{
  "model": "audio frame classifier",
  "dataset": "synthesized solo parts of chorales (CocoChorales)",
  "train_examples": 39062,
  "time_shift_ms": 50,
  "n_mels": 40,
  "hop_length": 160,
  "input": "log_mel",
  "spec_augment": false,
  "win_length": 400,
  "num_classes": 73,
  "output_stride": 2,
  "arch": "transformer",
  "norm": "layernorm",
  "norm_position": "pre",
  "hidden_act": "squared_relu",
  "head_dim": 64,
  "fused_qkv": false,
  "bias": "none",
  "qk_norm": true,
  "parallel_block": false,
  "moe": "expert_choice",
  "drop_path": 0.05,
  "num_experts": 64,
  "moe_every": 1,
  "expert_mlp_ratio": 0.5,
  "experts_per_token": 1,
  "shared_expert": false,
  "subsampling": 2,
  "layers": 12,
  "width": 128,
  "positions": "learned",
  "residual_init": "scaled_by_depth",
  "optimizer": "muon",
  "muon_scale": "original",
  "learning_rate": 0.03,
  "momentum": 0.95,
  "nesterov": true,
  "orthogonalizer": "polar_express",
  "adamw_lr_other_params": 0.0008,
  "max_steps": 6000,
  "batch_size": 64,
  "epochs": 9.8,
  "lr_schedule": "linear",
  "final_lr_fraction": 0.01,
  "warmup_steps": 600,
  "weight_decay": 0.02,
  "adamw_weight_decay_other_params": 0.01
}
Rows from block 2, named by matrix and row number. Rows with one number belong to one attention dimension. Each number is 128 + 32 x the weight over its row's rms, rounded and kept within 0 to 255. All counts start at 0. Numbers have three digits each. After the name is the row's rms in percent of the matrix's.
# v: attention value (model.blocks.2.attn.v.weight, 128x128), inputs 0-63
# proj: attention output (model.blocks.2.attn.proj.weight, 128x128, transposed), outputs 0-63
v.25 091:102094175161187088105151096017115152100103182164104132100144102104138080205104121148136119134077148171105114142126203124146152137124066129110152168131094135137145145082106115120100093152128143
proj.25 086:107119134138162165189124107089107183120133183142121100084107182113157095088076140163103091175131125150112138168120094063179126198072140176115142154094126156213146176161168117154120064123094134
v.26 113:160140132151112094097154175144180187106094159128124121103105128116082084136161145182135130113179108163147151141103151137132136149101150190166123095121160111130093112163147122129166101146111171
proj.26 113:211178121095062143167080132170138107120145124127077166116108147117210137121134125139114130114125165094161093120111138097180113064138139135084140178107194111145118133121136090128147137141158185
v.27 104:141092080081132105206096101132139204102147105126148152111106158105077161134172168105068085122154148115168136150187168110103100107172078104144140060131114098095148121096107099198122132138167058
proj.27 109:132146163100159095141140128156150138103150141095093159198100142132137133184157154085092107138164060100045115089120197178147072101117124132168132148125132115089211142157131103107078175099178166
v.28 113:163163118138095139109100143041086160117176128115077129045166134113108098129160175124081143184175210108191220154105127078127163121128156135144142100150122139086151179134176109106133104125145136
proj.28 119:131105160139074158114154059147103152154162119138104122114158162136140119121154074059052133128115147128101089130102096118099126163145085107191119153147159112147146106141140158126110156108101157
v.29 110:178149129143131103154106086123136205142148150088136163069146136163089188138115157173152076074226136157136133146121130064133133103070076130117169142128128133097111115129148087118208112132177105
proj.29 109:144155163132098114145201114137114114138131156065097136137168100099102136114118112122113176114091135122097065117138138103181176095100134115144157157161041128135150112147122084143167116100094182
v.30 108:133127095132093147046120232150127081115109128126041084130173134132015095148155088151112175142133103134062130113219076146134083097135119123109108136142102158150139169123140092077110114093200145
proj.30 104:134048066127155120169102154138092139111080143151137115091126200107154170170170094123109151149183089132139075179137124179088160182133111136094097134146139158082122115109073103150063108095128128
v.31 112:145117103092116100151108102123203085143123149113104116183118149098087107143135154090085122137086094126140106101185098087115159068177119139174100094120123176157091122136131119136133120124155092
proj.31 110:143155134080155139152091099169162063155133185146091178136115171115102095145191148138142143136180114070134148149125143179126069134198153109106110150175074115108185110112148083093131111180107111
v.32 106:131117191127132118053084135070091100167105121144146140160130146180137039115175163079173134092154118117093096111064129144112137084086150097127176099177174110067108162160119145107098143142170176
proj.32 097:169131114139103113115109165141061151161045103171145116106115120100163136119141206113146136157123111122170171164086127120108193146053089115192135145127124137103147139125127169200110072126123147
v.33 094:115185154150097094109096165131158110145137114107101140075156107103109142146088134153083128129194171136171148087141096068139161169097116117073101120105110149133159133114164139097143111107112164
proj.33 101:116151130136151123137176072135094083092153123125169148124113140128153109094139068138104150094096156085101094117106101088126166162134105119184119133137119114146193120085209093082110140135081166
v.34 107:139177128104133134115137083079066129146186152113149168115122116102122111071165101097196155109133076066053135111155099165131129146106137154090152176158087080117142138144122144129166120107159153
proj.34 099:171093163120138095098163147140130118192132170081145154106151132074134106099184175148160129092118201140151124166119122104144113137144200082115112119101126191139065129123088144131075188152116122
v.35 102:095114096090134108123131113122152175090127123140107181114127108123202182101185149170118047150199156127161123058139143072183160169117156143149109109154098129116133162094136107148146155146121113
proj.35 107:143145156158110116106169132151134129126155145188122183146115061139121100072138127103108075122100148112134092008132121079134144153055140115112127142163122105163147090118064105126156161125127139
v.36 124:104090135126129068158119158146142048105079124087196147130105123114127105157176066095107156104132134138097130112168108178156105150123169184107092106107114127130125066100098094134076168158128102
proj.36 127:134113098116126068160129116088146135177132145102206110125103119115129102173125113201096147104185120095118133135173140097169096132127144111113099113054090136130132117112174087114077122090180139
v.37 106:118125159144136171104095120061106133101153161093168155113174095080193119081092104135145074203142063110092079154139130077153142221130106115188143113188130125141121159118075126114134149133126139
proj.37 105:138130189139127156148150150058049175152174135116116080152130097122150124122082210111067149162164140136113109106131181091120140105078181131137096135145142128169134157088103148120169165154073072
v.38 116:116156077063101100116167084193181137106159118132112136102084139136093175141061105134110128169143125142154128090125149115170127190142111131126114115072118150104126043107144127177126174180131056
proj.38 117:129160130159135139132180130205162063063174157118136131180164066175127124208106146114128164106128096134116102093128113138140111136143123125138182079155105115065113104162156081115188151146113081
v.39 091:123124098155181090161116131169182158124149063100142118126114091071173112116054146117176137101076129183135183166193091195122138047107094145106125125118168144101132121134115114128173117081125119
proj.39 084:074128079138120073112108102119174125115119122065145084083133161113103069165087119160182133136125108135136142195149183181139144145145087167130155179138160190140133116179126128087162150120074133
v.40 105:149135132101122127104139163126133124161127114069103111145157124160119143159168064182099137137208219148130098141165129111149120163166142135136101122103081128171164116114148115137067104163091129
proj.40 103:127099160189122171128132087152133135147148156111132094147130123131156113104085079151083132137100131095097084081148131084091125108144090133149121097102082109135060158100131099206129127085164150
v.41 099:129174134150125143105156119175122132126053136211095105106108176102123128126118106090022127151116080134137109095171077103146107140177102147147144131122148130184124097153162153083153087132184143
proj.41 098:128141093065125168126135226106127161138156131108084207165117174130181126108120149144083183117131094149160137126081122108083094112168149129111130116174189100059127152107086109165111125097125122
v.42 105:135140177089138133140161145074114146079140107145093104202130165044122106191121091126090118224082101153147112132123122112137098141162119131114171137106150183151151153152091167129156122111144088
proj.42 098:088096102131180165108161150104092156145159193081179189115118160147115068147109148144072140165122165176124105156084143140098099142108134087153118139163115187101131115132083114146166113100113082
v.43 106:120155072164098119158127096027033204128152150122118160157101157105114105185133091105173165120119106121102110125100154175118081145125122113145157096133096100141139120162118156123114115119165143
proj.43 094:151085106162127151128189107117085169166144153131130137116127134081112063143156114162102152116107104144095141186058145134144074061134125135178141163080074122171111152177118157157062106149160078
v.44 098:111102105100144206090100148128174161138116124157108161132117144109118121078125158152139161083110027123139076024128106102189103138185115151174124159110144099162106117161123165161138103089162155
proj.44 094:148154137127158143147150194134143131154200098128138158142162118093125114114111137121143124135132097129167135106098123063078151120142165201046091129107124124069147121136116189182110046124159143
v.45 100:154127143169065161160153169108101072108105117185104132183094087108124096108163086155146168136138140184061140125165085132095045144115078129130142083074087165138136131141114106147182169102138076
proj.45 096:174171072187138096125111120099121175077113089119130125159161182105088144139126150130118137139187143111137128158174148158123167130103101104159197086139116138077130119180125137084097170076115061
v.46 107:101070133119178139090108177169131111170070164100114108120088099154089092104123174118186123139108104092077109134126156100088105117119150114107182107154057176127133175130176096107165113100156101
proj.46 106:092109075127144098136083122133086134145079109153133176125142148146129122115138127109153104158168112139112130136070131107144231134080131151102104165117055194127158120121108100124107082183176120
v.47 093:158087156121108141141151152115088149193058157080168112187086129182115126138066159073183114125171136108081056148146174129115101181136164146121131132166133131131119119047130102137114124149191100
proj.47 093:105130136184134125101104140158108130165096191104127165125136106160096148067103140101127137148125132140143115125122147134086203103120144108102121107089123149136079215122169059119100153150199109
v.48 106:191114158160115125137125190185140155136105136107139044057155083179082130152109165146147151127195128134183117132144139165124118124114125136106077131123184104101160088129090095114149123090067132
proj.48 106:129139113156063069126115141147088066063136131120160102084154118179192114071109097163107156138123112102164114103210109183166166137127145133100126116138179113177151104141203121054150158165104153
v.49 118:128110163097161151154127152145123036177144168101105158202090100095080104081154075129102158109068153145113158155102140146137137140044123207133171125125170055170094141106119116092149114156147122
proj.49 114:097131103101179150126089118072120170155164098074052082096111184100091184163166077130164155117109189158148160131082159092116134094080107119106138119083210181120111105047176123150140157134148118
v.50 109:125098114157046144139136144148134183101096133110131168123136048112108125115115161139147128158203129135189152095127123116114091140204147098166134104145141111130168165070102135184073118115146092
proj.50 107:095167091205084095093131106122127072106165133129117122184101139171112113082110157075126089178120098086148131071133144194111136140137123109103096152132183058178137129128150075066091116132147095
v.51 115:086104131113062166065136182105130098130129133147165083143134135107090147133167093112137175143126106178092123118147069107117117142112183171146141094098024133161089102104103132104154173131136111
proj.51 114:181117125164129167169168165107125092148112135171146126091172120095106152126186136110124121124230136123098147165139119111115137141120134079092110072146055134072157142076128150121122066174043092
v.52 110:088085189091139121115087130084137180152157081110179122114170062139187071114110187114145087134157101102166114118088153122143171096127151132177095102085168138129116125156131160092140143157115128
proj.52 109:099130144158148170072108077115085146107192100155141122125155055119176095139139129176142122151134173096106143164129070111142150171119101113151092130104097121103148126112139150171157141173096122
v.53 116:144153133152119125149180132165123121105080151146173139158113101101154116145091070158132183144082129195103068109128123221125092148106119141131068102087160122161145118119102097137082107132145173
proj.53 115:148157085167095109124060169099090176133106064190112086153106137119120125142095173190145125134160138147172141150150126116145126134117109185165166139107188109149112193133142104089137130098183080
v.54 104:120106159159123105087129135167137168147128083115187110131113130102166105141162167091141136110108117084131121150199165161160168092149129144113088099079120103105128094117085152176149113136139119
proj.54 104:152151125096168116114132118144170116132125100075194193129157135136131119085115155172148071154159113105130159152202141118143129144138145135125143127091085171127200171127191185104103167119139166
v.55 115:187059152156124163134138089090203117120166111109129110127172077122096106121155102140147114135165170138165136191156105085083163093200116065136171088110109168127130108098067153198080139148104100
proj.55 113:165120133131151151162103106106153072121094141086121125130151155135142122177103128083112080198143076080076121103173161185102089081172107146161125149153082112189133136117179140115138136125142135
v.56 114:171117136154053127146102145147166132116137090123205085148144105092134155134136115151139170092152154150134140166147081135088138113163126156107125117142178116107082133089158087136152144126118091
proj.56 118:147173173155111111147092123043177102089088089107173163099115155126103143110093129147097116097115194081157109107153149192095129119166093053138142118131156117117127149101127132096104154044116170
v.57 116:139162058082121109158106116139097165124169155138158155081165103127133151146181178144172110173204173091146157119111182089124107149145105100162114129137126160070161126105141126164170149104154104
proj.57 121:145124135138091076116145065164095113126144129099102139154192140125086065105111116130119148108175137154089083105119133122120169140114137135190103157160091121157131108181111061096106185125149093
v.58 109:142187055105148146089086143094192143110204147109100128072142131133169131185098172149139123121102131160154122145135159058160171204172108141132168131152101140065125109115129105116122168162070107
proj.58 119:172151198123158125174163103134191095086144136127136130096133111136159107117090093063092118121089151106096111113101127099146109136139157133155138168133118149151137120172108123107183105162034151
v.59 109:142100134150130111114095164123111170148072143157090135151207120156092101198127157126130152111112112095162100093109147048085134110160122140198109151181178056184145153137191128113132101086091177
proj.59 107:092145139085155180125090114095114147101179119197090129128082095068169142060168126154104107135088147139142151120082116165116121098117132149113084137116150080152188140103161153153091070182149158
v.60 108:146103236142172186145164116087097115106097141147191106123154118141105091176113092055124145154074135128122070117165107131122201104162167131105108117086144164145136115107084145129134091090140117
proj.60 103:093120160106169138122121161083079137164124149091147130125202151117137126091134182129124119185151089146147149170215070131110145195112161096157123096141117183143132164118195149100158098116093075
v.61 095:145153164133127122149197117054068096100108107207106124126175144140152092059104092175158142149145125141174173129148111107099091154161110152144133154075139082166110124148161144147134093036075151
proj.61 094:155114145139099159097111140087143136110168114080079100097135152096165109100115138175117186077117138197135111104101132143105118097159140106155137096169183094124064158146129154135111131086110141
v.62 110:148163139171157112090137118101214094153118097132123078161075151069171103125117136155105165108056052125085113208174090150122071133123141100142130177126133172127142195160130132152088089156141164
proj.62 112:159150169149157116151087108122172180138032150119166161123044188121086143124085161133103132107084180125131147162092145100113094099228126187109107126092116102103113170107123184172139128107146178
v.63 101:114099151062098161088101136125174136157124113102102094091118127168119159091095145125145115106144101097172116106131100129077148076165131157100126129143091145124085138076142127174084108118181140
proj.63 110:080131158192154176151118134191185079144147133109158140113150100115176161180137135107148133131125094112142105127106125092070150064171110125086090146145078143112101128068166142173106117111149192
v.64 097:122133119158133132084135105168064055144114054142136193194079166092116142104156094110136160168140083074117178115171116184101123086167106123136158165101200103141071131139127177111085096133178161
proj.64 098:101123120115093171114115132162098194128034137100152120115079136124114156187128137157116173094144148113135196170079182126056113117115183105135119127108163169148077161155103162136115108119135117
v.65 096:180154112129052095095103175157130122108148117142126165014197173159098158155163165147115078128149138161167183189140128066080124113117071151153152071143119136117097058089130143182092125130132104
proj.65 103:127188134172066176181128086090097156103132137129167130189099117076141179204124095141082155109182119114095114077122110166151106143120116112184141165135108158126191132108135173110146102120130140
v.66 091:177161100113084115082098143150139170124132133101128097118157184174091159105103170141177101174150096188202144112071141117099070120120068112119122114129112146124183089067170127139082134097132099
proj.66 090:081154130176116156120133077148145152051127123090176138170128137094099157164204103078091121143128122068124112109107110148157101162131097182159149107143082175121191150146179198087088148189188125
v.67 089:108157140146105208123150150130106055125142064066140105161137143133215131174123131039093142118160122159112109131159164115125127184121106120138098166139202108167176104133143141124123144143101116
proj.67 081:120112110134146118069158122174125146138105124122092135179140140148135140081149136119182174079152108074127225147151168046064152112107106124085123161122143156159140142126161165167118113117134108
v.68 086:110103102111145167161099172160102170146116112131156130169094066097122147131137066149168085107134181080157132128157190097118163129118115144131097196160160153083125119073140158109040093144144144
proj.68 091:129129102071130152142111097121176119118141161127103084161155089184153109111137084167091157160210106153164184082136164114161169132119091095133106129099143129158046104135123124083108117126160106
v.69 098:082093129122061138183112116095094101117123125137134166043112151116127104160126088093172136145173121128127139100087147098143104191123152134113131170129148120181176168104128116135116082167080105
proj.69 107:092159068126158081105132173137112118153107071167110093168107172126113189111119174152097088113142100110160133101138091113082063094116119123145143187121127123142137126102120068135171085133173100
v.70 099:130105106178110113083121095173112071148121123124173109108110155155177080161146172128094173157145052126141146101117176167090116140167099161109124135105188100137141161110115165091159133053171134
proj.70 100:109124094097155115093126132176116128139109114117122071146153149134118110154156167115181145075033170093166175170065120104084083137120133121142077131162121116122192118106131117149148187160136167
v.71 098:109094167121144121059140068154152125053153147125156120125149140142138174178161197087106140139111159159121111103108116192109125094149101154139104093113168140167137153198166132143112140176129129
proj.71 090:137160137133123119095105111173135187107154070138108134112115157167134146130160124130164136183065110105085106143116132126093119117123117134115183082129139125114208144139187171085079128100116100
v.72 102:106176143161163160154179117116128133116111109119140184231086121132203097096129120065123138137110030117110142143117077146150116095159129104142108136091183090128050071174120136086125094155074108
proj.72 101:164115155124100102102110133180127162102131069092074141106126165102110115092106144104152143114176124174104156148096186126106136099105160121124109072119134159082143136224080155200176073144114137
v.73 104:121203127146164134129145195157195129165102121129158114104133164187142089112123121129130129132210119143094153116162068172100145113140097084132131116119120162065084088199140115116157156103132120
proj.73 106:161154143168105130121119057067123147137158105109156133066135139082133158162132078115196128110114130143118102178129138105151155206166160102198112093067111152083104115143122163158109094149116141
v.74 082:122127083128166134137169188193149112114100148119162073174153089139082126093162170082123162121130069176175146123114110117058126095115124080162103112165157166182146132173146163135130114067144196
proj.74 082:107099171104094149156071135085172113075189098164141145102145149075107131136131123167103200142117161073174140164152104153151106137138138119096099114072142122122094126103105173164132153125175174
v.75 092:107141023136120158137100153137141087140144083119106178145102158134157108160125122145120178174118041111178148098107108156088144092140164089107098175206163137138110097164076129087112101071121092
proj.75 087:104043100159135136107160078116167154093097121179124117155159120121117090182161108164126163075078155057105172121098129144114143117165166125095079131113162182130110118159109097143136116197153167
v.76 104:154071111072171142138102153176196148094160114122128095099079165133082097168124103124149126138141158187147121106097108115071125130127170165129081192133119148062135171079129175186114175127125125
proj.76 096:133096155117155114123100075162075113110144103105136157154147095169096142109192089158136121132141140072152100101132118165161162172135114155167181157152106157161094114152146101112145117164130121
v.77 094:170083118085081100101114134141097158134141136197076116136138124147133144144170129139196100122151166148166184106164149054114111092105106171100179144079128121097191088084130132157110123163112075
proj.77 095:114192144145085131129114081143147174090099116093122142137131103142156114170109112146074141245142116059138120123075141141103115137124117110148150141170079214137184131130174122113178143150174094
v.78 088:186142144085186094141123050115125137130162173129101096135161169080179072123056120137082122181130173172061134114092150136139154154090161104148155173136100111135165153092100081160106142146130137
proj.78 084:138092142111184139085115158180103171200158134115136139101085098158176130141101188063136114110152046077122080143132107152126117135153137169099154112084165081125112161121139104148119116146116084
v.79 084:100092117123155122103072195186186087080140124096158171101095175174073110122156073191146152137103146115041125112117106141106122164176089102057148121112129148104174104090169145094160169129121141
proj.79 087:116138064128187142067143084087156106108146099092127108094185113117095178101138073109161072104127158147096098096153130107068166190105104079150118107168131167100112078126160147092054121117122110
v.80 089:123176133089163062144136169123157159167117122091155124081201140171144155094110177123114177042153190138167149148100129130106160106122065138150089114093131146101115110118095126130155103109092171
proj.80 089:106156127138051153156154164151130055127206110159191085104086185097121136115080176093137085168150086134103091134129148118134158141149111165167080145082100078147131125084122154113133129114167205
v.81 103:167070076098118139144125119145151194102105139159140168160087057109157111135157096173147092175042124169099073119163143128129124083107133125152107151119134090148125109146130124110098145127143104
proj.81 097:175115174096175137148081081113193185102163140131093129131172068163163105132134144113099143126143156088133130096112132182153088110077113102118058030129146118059140130197114061074088123135104126
v.82 084:158131175111138090136118159142147109132180134105153177084086176157157163164129118176148137119123169131178124171061136134131156142172146077143067083147168127099141114129083183142135107114099174
proj.82 085:154130182087180087120153124171113123070120081085144101182115200096132125139156134094119134121176103136085118063114157136102153101103101159165101111111100075106078059149143116161156132093158167
v.83 096:127131070110141134144059121143185137087104156114158105119105082137111125121145131102163154163156160099179158128154125087055106135131121161106126096081169074135101111174135147165138175182110123
proj.83 098:148150124098090131175112120166101090088151045086104126131116101172159114107147162197118123155184118116091128084098189143139118079098085128154175131124142157107137034116126099082194146150142136
v.84 101:114120150102135110131200132114101140112151141175044099180185122092088112123139156151129141146160133123157155166092172069100152111052165139160122135148159091097126083120151150148163112096147110
proj.84 106:182148117157047109129172194126141099116138137129123125141079094142133111115115132059121148205160151099154139139112154147149142187138148151060086086137147139114159112128114177165129164125136092
v.85 085:116133122106119143143133125085046141172142137127096122167174125164094172114092162130175169158130184139163150114110126172154123110120135070115171187153166154141149115130152087103144086120169141
proj.85 087:086171087174103105066153152120198136050138090126148121108085161107100107183114150118080109180102100108156126145130128128121178126195088181061149106100142138080125106115134150120125157172198115
v.86 089:213136125141093162185198131117129104148071149080128101119154129136151099110118103124175105127199153189132127098178086134172128089152154097163160139135113102103062152140125134142120138110138119
proj.86 092:155129185084096117184131117036079150186076148146167118164091135061089125113157151153155153127142133112194104181145139141213122159153155135157122129118115101112043141160142101137096087146104155
v.87 104:145145109189118218099173140125052095160139154063085103155178138095050175115151146128097104110164100107123143132134104160209123088116075127138120105111145080145174084123106107059125134155134161
proj.87 112:147123101141091144120162170114191145107109145084107098108189165084123184085161132128213145111186111107208143106094175131110103120128149096073112146114133152134189154127145202074084114118085112
v.88 109:142026100073186095102132121154143181089181157129095147162095142187089105121093157136088128071067130102191067083085149077111095182140145155106116115088097106160150137075144160135167102117085156
proj.88 111:121118154132205177090058134154146058096168136100056152108132126108215109106130135116117138150102128160127105085111149132170159120109094162142151132210106137161128142086124097096118104139122138
v.89 094:132167099097122113127131125173166168088167152075162127106102107118196138160126164094109118109114116158199115149157162084079092140154144088089102122121170151078137112147127149152115130135135134
proj.89 085:139133153085148087153176128184139102120128093036099103178127151186130101129102114122082140153142113087128153104084121092168153111107117166142139128148125156142151143202170102123165181123124152
v.90 107:103123103119121104119112173138093088069149104070155175160134121094170129137094097138101178092124103144007145122123175072122130122124096117139180115158154115176119135123149168088128092129167162
proj.90 106:112119073113178164107142128113133155185157159107145114100113125149118151165115072166122110102203087123098166125160084114074131125178121064115135097132189130105088113139083162186071080131161123
v.91 099:091152157108169141125158134107148090145106070152126086128135146107152120105101083197076137113178115123116112093122181102076100108109144161138179117102111062161175094157152132158093125068110184
proj.91 093:152149152179109126166146173125137099148130095129106158088125160110127137145132125105131099086136133079072105121081155067132146112141131138080082129137094135120139125076139104216108148120162138
v.92 099:118112144079137115199088106157109161111128109169144150140061125128154111141129059073071082127122136155065147113134104126073071155145116093098174165119157134106089115073155136166149111141155114
proj.92 101:098149129124132147099061111157072089133162125107117160101086075149097129147070116159119093118183101116161163136134115151122126164132116111113132184169143177107061146095125083141090125141124107
v.93 091:098111092127118122077159160131082087129128155100102107098151108136086073122108166158136141117123196142127151139136150124158139140102078119071115097104126114172136174110172087152110220168110095
proj.93 092:115163019111131097102136104116176108080162132153159133147113108136089130123140164154168117118134123155162118093160133098103123139104141156101165131134153113129131070118153160110149153110121113
v.94 095:158124190193147121141054176105150103146141176166118094125109178082093151113168112118144120111118086131153099130085108126143098083156142067141113118154118159146172121121132159121132137116141118
proj.94 097:063148138107138176069137135178142115065090087094163142081141164118102187075175138161120102108129154064147165157178099192070060155174112143084116143107080099130125159114152159166103133125105138
v.95 093:105136082147101105104081162118146205142136138095076135107158107166089145140138148110108079130102159163108142149125117126190085152142064126084172144109070130128171132131137085128123158147008107
proj.95 087:133165112130113151141220060116197105131135113112129160104164125131106161111101128117145078161115078133073085111109122099115105087145105137129168146167118165129169153162095102028140107180142157
v.96 098:141167149149100107173092175122158058101089150141173090121125128197168112078144120142112167169044134075114101116137062174115126093144134137083176157172102074111138085156129153127136174172144137
proj.96 106:138085128125121165127131102112146136135141125170179119063154106081094122151151132112190113061044144159070158112169148139107129159189078112193150143126133109102136122130167102103141134094105121
v.97 090:168177110154154143131139135110104155122107110074164152082122188108103161072092118173136116144147128128085072136154092100145128101205163158125108183114081091132175116117092152154093075118151121
proj.97 092:136141122161169145131148170053188072169111148121165129180117159118119156093121124128143105059129122173142116117099123131161152118097078105158160093141132086154091187163102175104106102131097105
v.98 086:149149130131117115087130063167148148157061174169126129136154126081172122155112203124119077165152162145143168111163136177124112128105138134114165128100153080114128093101129138096127129121149108
proj.98 087:170187111082111156079080117130142170109158120090100097099106120100162113168146161125135130169097125133174155123082171120154130145087101150105196090130119107071178137119162121086057134160091078
v.99 089:152068113083143099136127139155173144093201147111107168161076127128088138186162124068139133129067141071086144133118087140115134064165113064152108117150094153121131095147114150130117098116125126
proj.99 099:122197110093172143088123089132126118119115104131148137146199124141125138077066085163135137156075173109107077116138104199088123189119100077105131105171101152135099138087152157151107091101100105
v.100 080:172140169137094131092126135095108126122119167141083162149136110089118192135143093069156101138197154138112150129123136111157152171121127114119147103168170153109098102121142115159202101065143116
proj.100 081:103150157153073095078162149135094126138140187145109131180109109080136149056124135087111142124165130152185132190204142116146139183158201134181091174146108130132098135125135153143074144127120096
v.101 091:105137147137133044109157041090120155116131129150130119173100159126128142130110135052117104152133103119106095103098130174062140150122111114122117112142124138169100148167135108203103116142128135
proj.101 079:069137096154152115123059107140106146105126110130120137124103162182148106163085156143131114182072143151110093110155093132106125172138174167116179125135151153116158150106143190143096107111149057
v.102 103:090113101100130147148142140126133096139096074109154098145127079173209128156106147058119118116147127136111111079227139146114156133099134165112189125138143117182153120179110128097137182148137140
proj.102 096:113127116103185129108108135062143122147158158156133089090131121154136110163076161200148164148085158095148145142180141060104174113101148076051125124089094161131111141100154121128124128100121112
v.103 087:141085147173114117166047056094072106083156117175118108125178140079146103114127109157107090165083146131118134160144170110125151089111136150129136116148072129148202171144138112127093116180130160
proj.103 085:140114154133144095097114155152142222161122074137107083090129081121142146184136139150111136116095051131138083088142114146100121119136097112128186199130126118160156122086090095128204168131143109
v.104 091:141101168126194187077052172176088102088136123121136135144153151055115187124130096200122185107144163089148192140144151165154113149127093139116129116114139130130119087105113138096125099130173107
proj.104 095:083125152107103144121151182116112135127103118132105102190173102112180118063130062128087154107162111112131130124062174116050183061105096116129119155129103136172139084126153145137097152116096132
v.105 086:089188095160125094101154092158163104143168102091155068163139107207127115154098174120142170114133139131161126143153147142133160138169096114079149169145114094072132154177091169176165165091119118
proj.105 087:139093105109137078123203092136141110176101160124160108170166143190098070154143125096146108100075136112140150166125097121152161086147092130163179119131124156111126095156173145149178197118139165
v.106 098:200119130045147146088097143144150169143216126109120110108152132127039182161173128188157136154138178140159146134166127109128156152099097129170155085074091147110129092140092128119090161115166125
proj.106 095:145196136172135118067136103157098121154144165086139113119142075137166214114139091098106131175142124079097029103121166213142130157113085102133107141127146140151111128060143144105139149099128112
v.107 078:121152108133100149078117186174140172086138076159153118118122137142092094139155144141112144138168175097182173116115182122082104124136110146125094103106148138091148146135137176150091171148138104
proj.107 082:139126161086130147173116089117127122096079100146130106162172103161175133162186073126080157172147182106121140121077123154079077072115087104160131068115156152133128089134135145086087133139148175
v.108 093:122120155090119108113182074149101069107165069148080105109057180164152154147120167095108132148059131132087118120134136177093138098120080120095143129101155079134088137168140188161136150087150166
proj.108 095:137142093156142098097101142167099133136102145101181162076115103124083147188107139113186167072108162073089125120150135112123134188122124105120119120188123129097118155107145190151126143097131109
v.109 097:094092114125160080108164137143159135167120077123070106121125148085049096175142144121129157101123153115112069148164171073120111126137137124132077131194147124101182178091182163116132092158102179
proj.109 089:172169075122156116159163133117134149127147124079101199086135140145103118126164115095133110161140130112149134104116084134107144197122104168141164154142162149156169121060099119160077126135159147
v.110 102:100082130163146098099165115118100137164152101140180118155188187127114104134135116138120134081107087153081092129137083123073103103220143128135127166154145161137125106054158158159136081098184095
proj.110 103:058151064136103183108113123091132117103108126140127148143110166147078103132119102174126074145087143154118171149099060154111171144139113140133119100176150124116165139121132146140081126123149158
v.111 105:118158073127089105116127104060145175107099083105069146090174159117057152145079124157152177184132166152150175094107110149143105126107141119190143163092124127161094150192131088148131110129166143
proj.111 109:141150083207083112101213140099141179128086105141161125144082131117141134154142165168124125131075131109137030129089135129192163127147128190092163098130200139109142105142101118123084134124150094
v.112 109:133136156199119156113146113131033132129097147155072108217187138097172105077058119095086115152169162154110186111138118184133078145082117118112136193130161090174133134151155124095109112174112073
proj.112 105:111092109115110153088127159125162213107109097164113142124127068078135121113135169086146180131103091108218158200104190100111128117110118154096143099108118153116095178138100158139084125190123125
v.113 096:126101146143109159130109119074130099085172172142138137050142125101146157135151101154157141139127098128157131124121156062147156135108175143132137052122136166144134119154159071130146148170171058
proj.113 095:131161102191126103118126164123135115106114114114091129122074108162160153152149115161107140137158116185044108101178111125155127150095128136095151112141176112132164096154151165151177152114095041
v.114 095:161148167115106148159134116091120157188173181148070167109144104108162146158114109069059151053110154115069174119114095099193151122136136084149095116133179190091075111118102122109209078137151116
proj.114 093:157138144126084116086129083194109137134139146119059149075135159110169098127095110173174135177163066181142128157120103147137174149207130106128151164148180118096075118112083092191122110151116130
v.115 081:118075123124126143159083199077069101124123093143154069165102143154184123130130126109119122149120085121158102084104105168108128135121141110163125205169114106193146117131131106161058156169089146
proj.115 084:038094152138156203149086126096116103137115091206132145158122127148149100107145145167091157076108136082130197134184134136107101061178117144089077149116093153149109138111135119128122047118132149
v.116 109:140140051116154116129136098139149163142093101147069166057132121142070151156139126177133108132136176082139128137159171110121174107139110138111190100081129080079079119145133093153107069129153131
proj.116 107:159154131146079125211176082118125103183119158114156163135068113173158080150102149134105148117189072098108104120093113152178091102135108101153119138121148174130186125107115102047132142106132147
v.117 090:121123126110155149095171089187107139136138126166182123138160148103155076113119130088088088130146077132139101115111171113096098167143131093119127170122206133099055157063167163103087123086136133
proj.117 088:156098118099132126172089174124035101149094106138076138115123103164142145112152102035095152126127151117172167149093151097160123157056192127115108135165126133128152166111113110181104143161146149
v.118 095:158129154182104107146043116166128104087155167135138108112203169138141145126110128127126110158147112080086157165117173088105131091149071122085150098189126072102120134117171167116108145115128105
proj.118 095:126151100083079153143152143130160160170106090116161088106115120153154128197147098058155104092096106118098202100183122136089066136132118063167197126132075107127164131066116155161148161161154164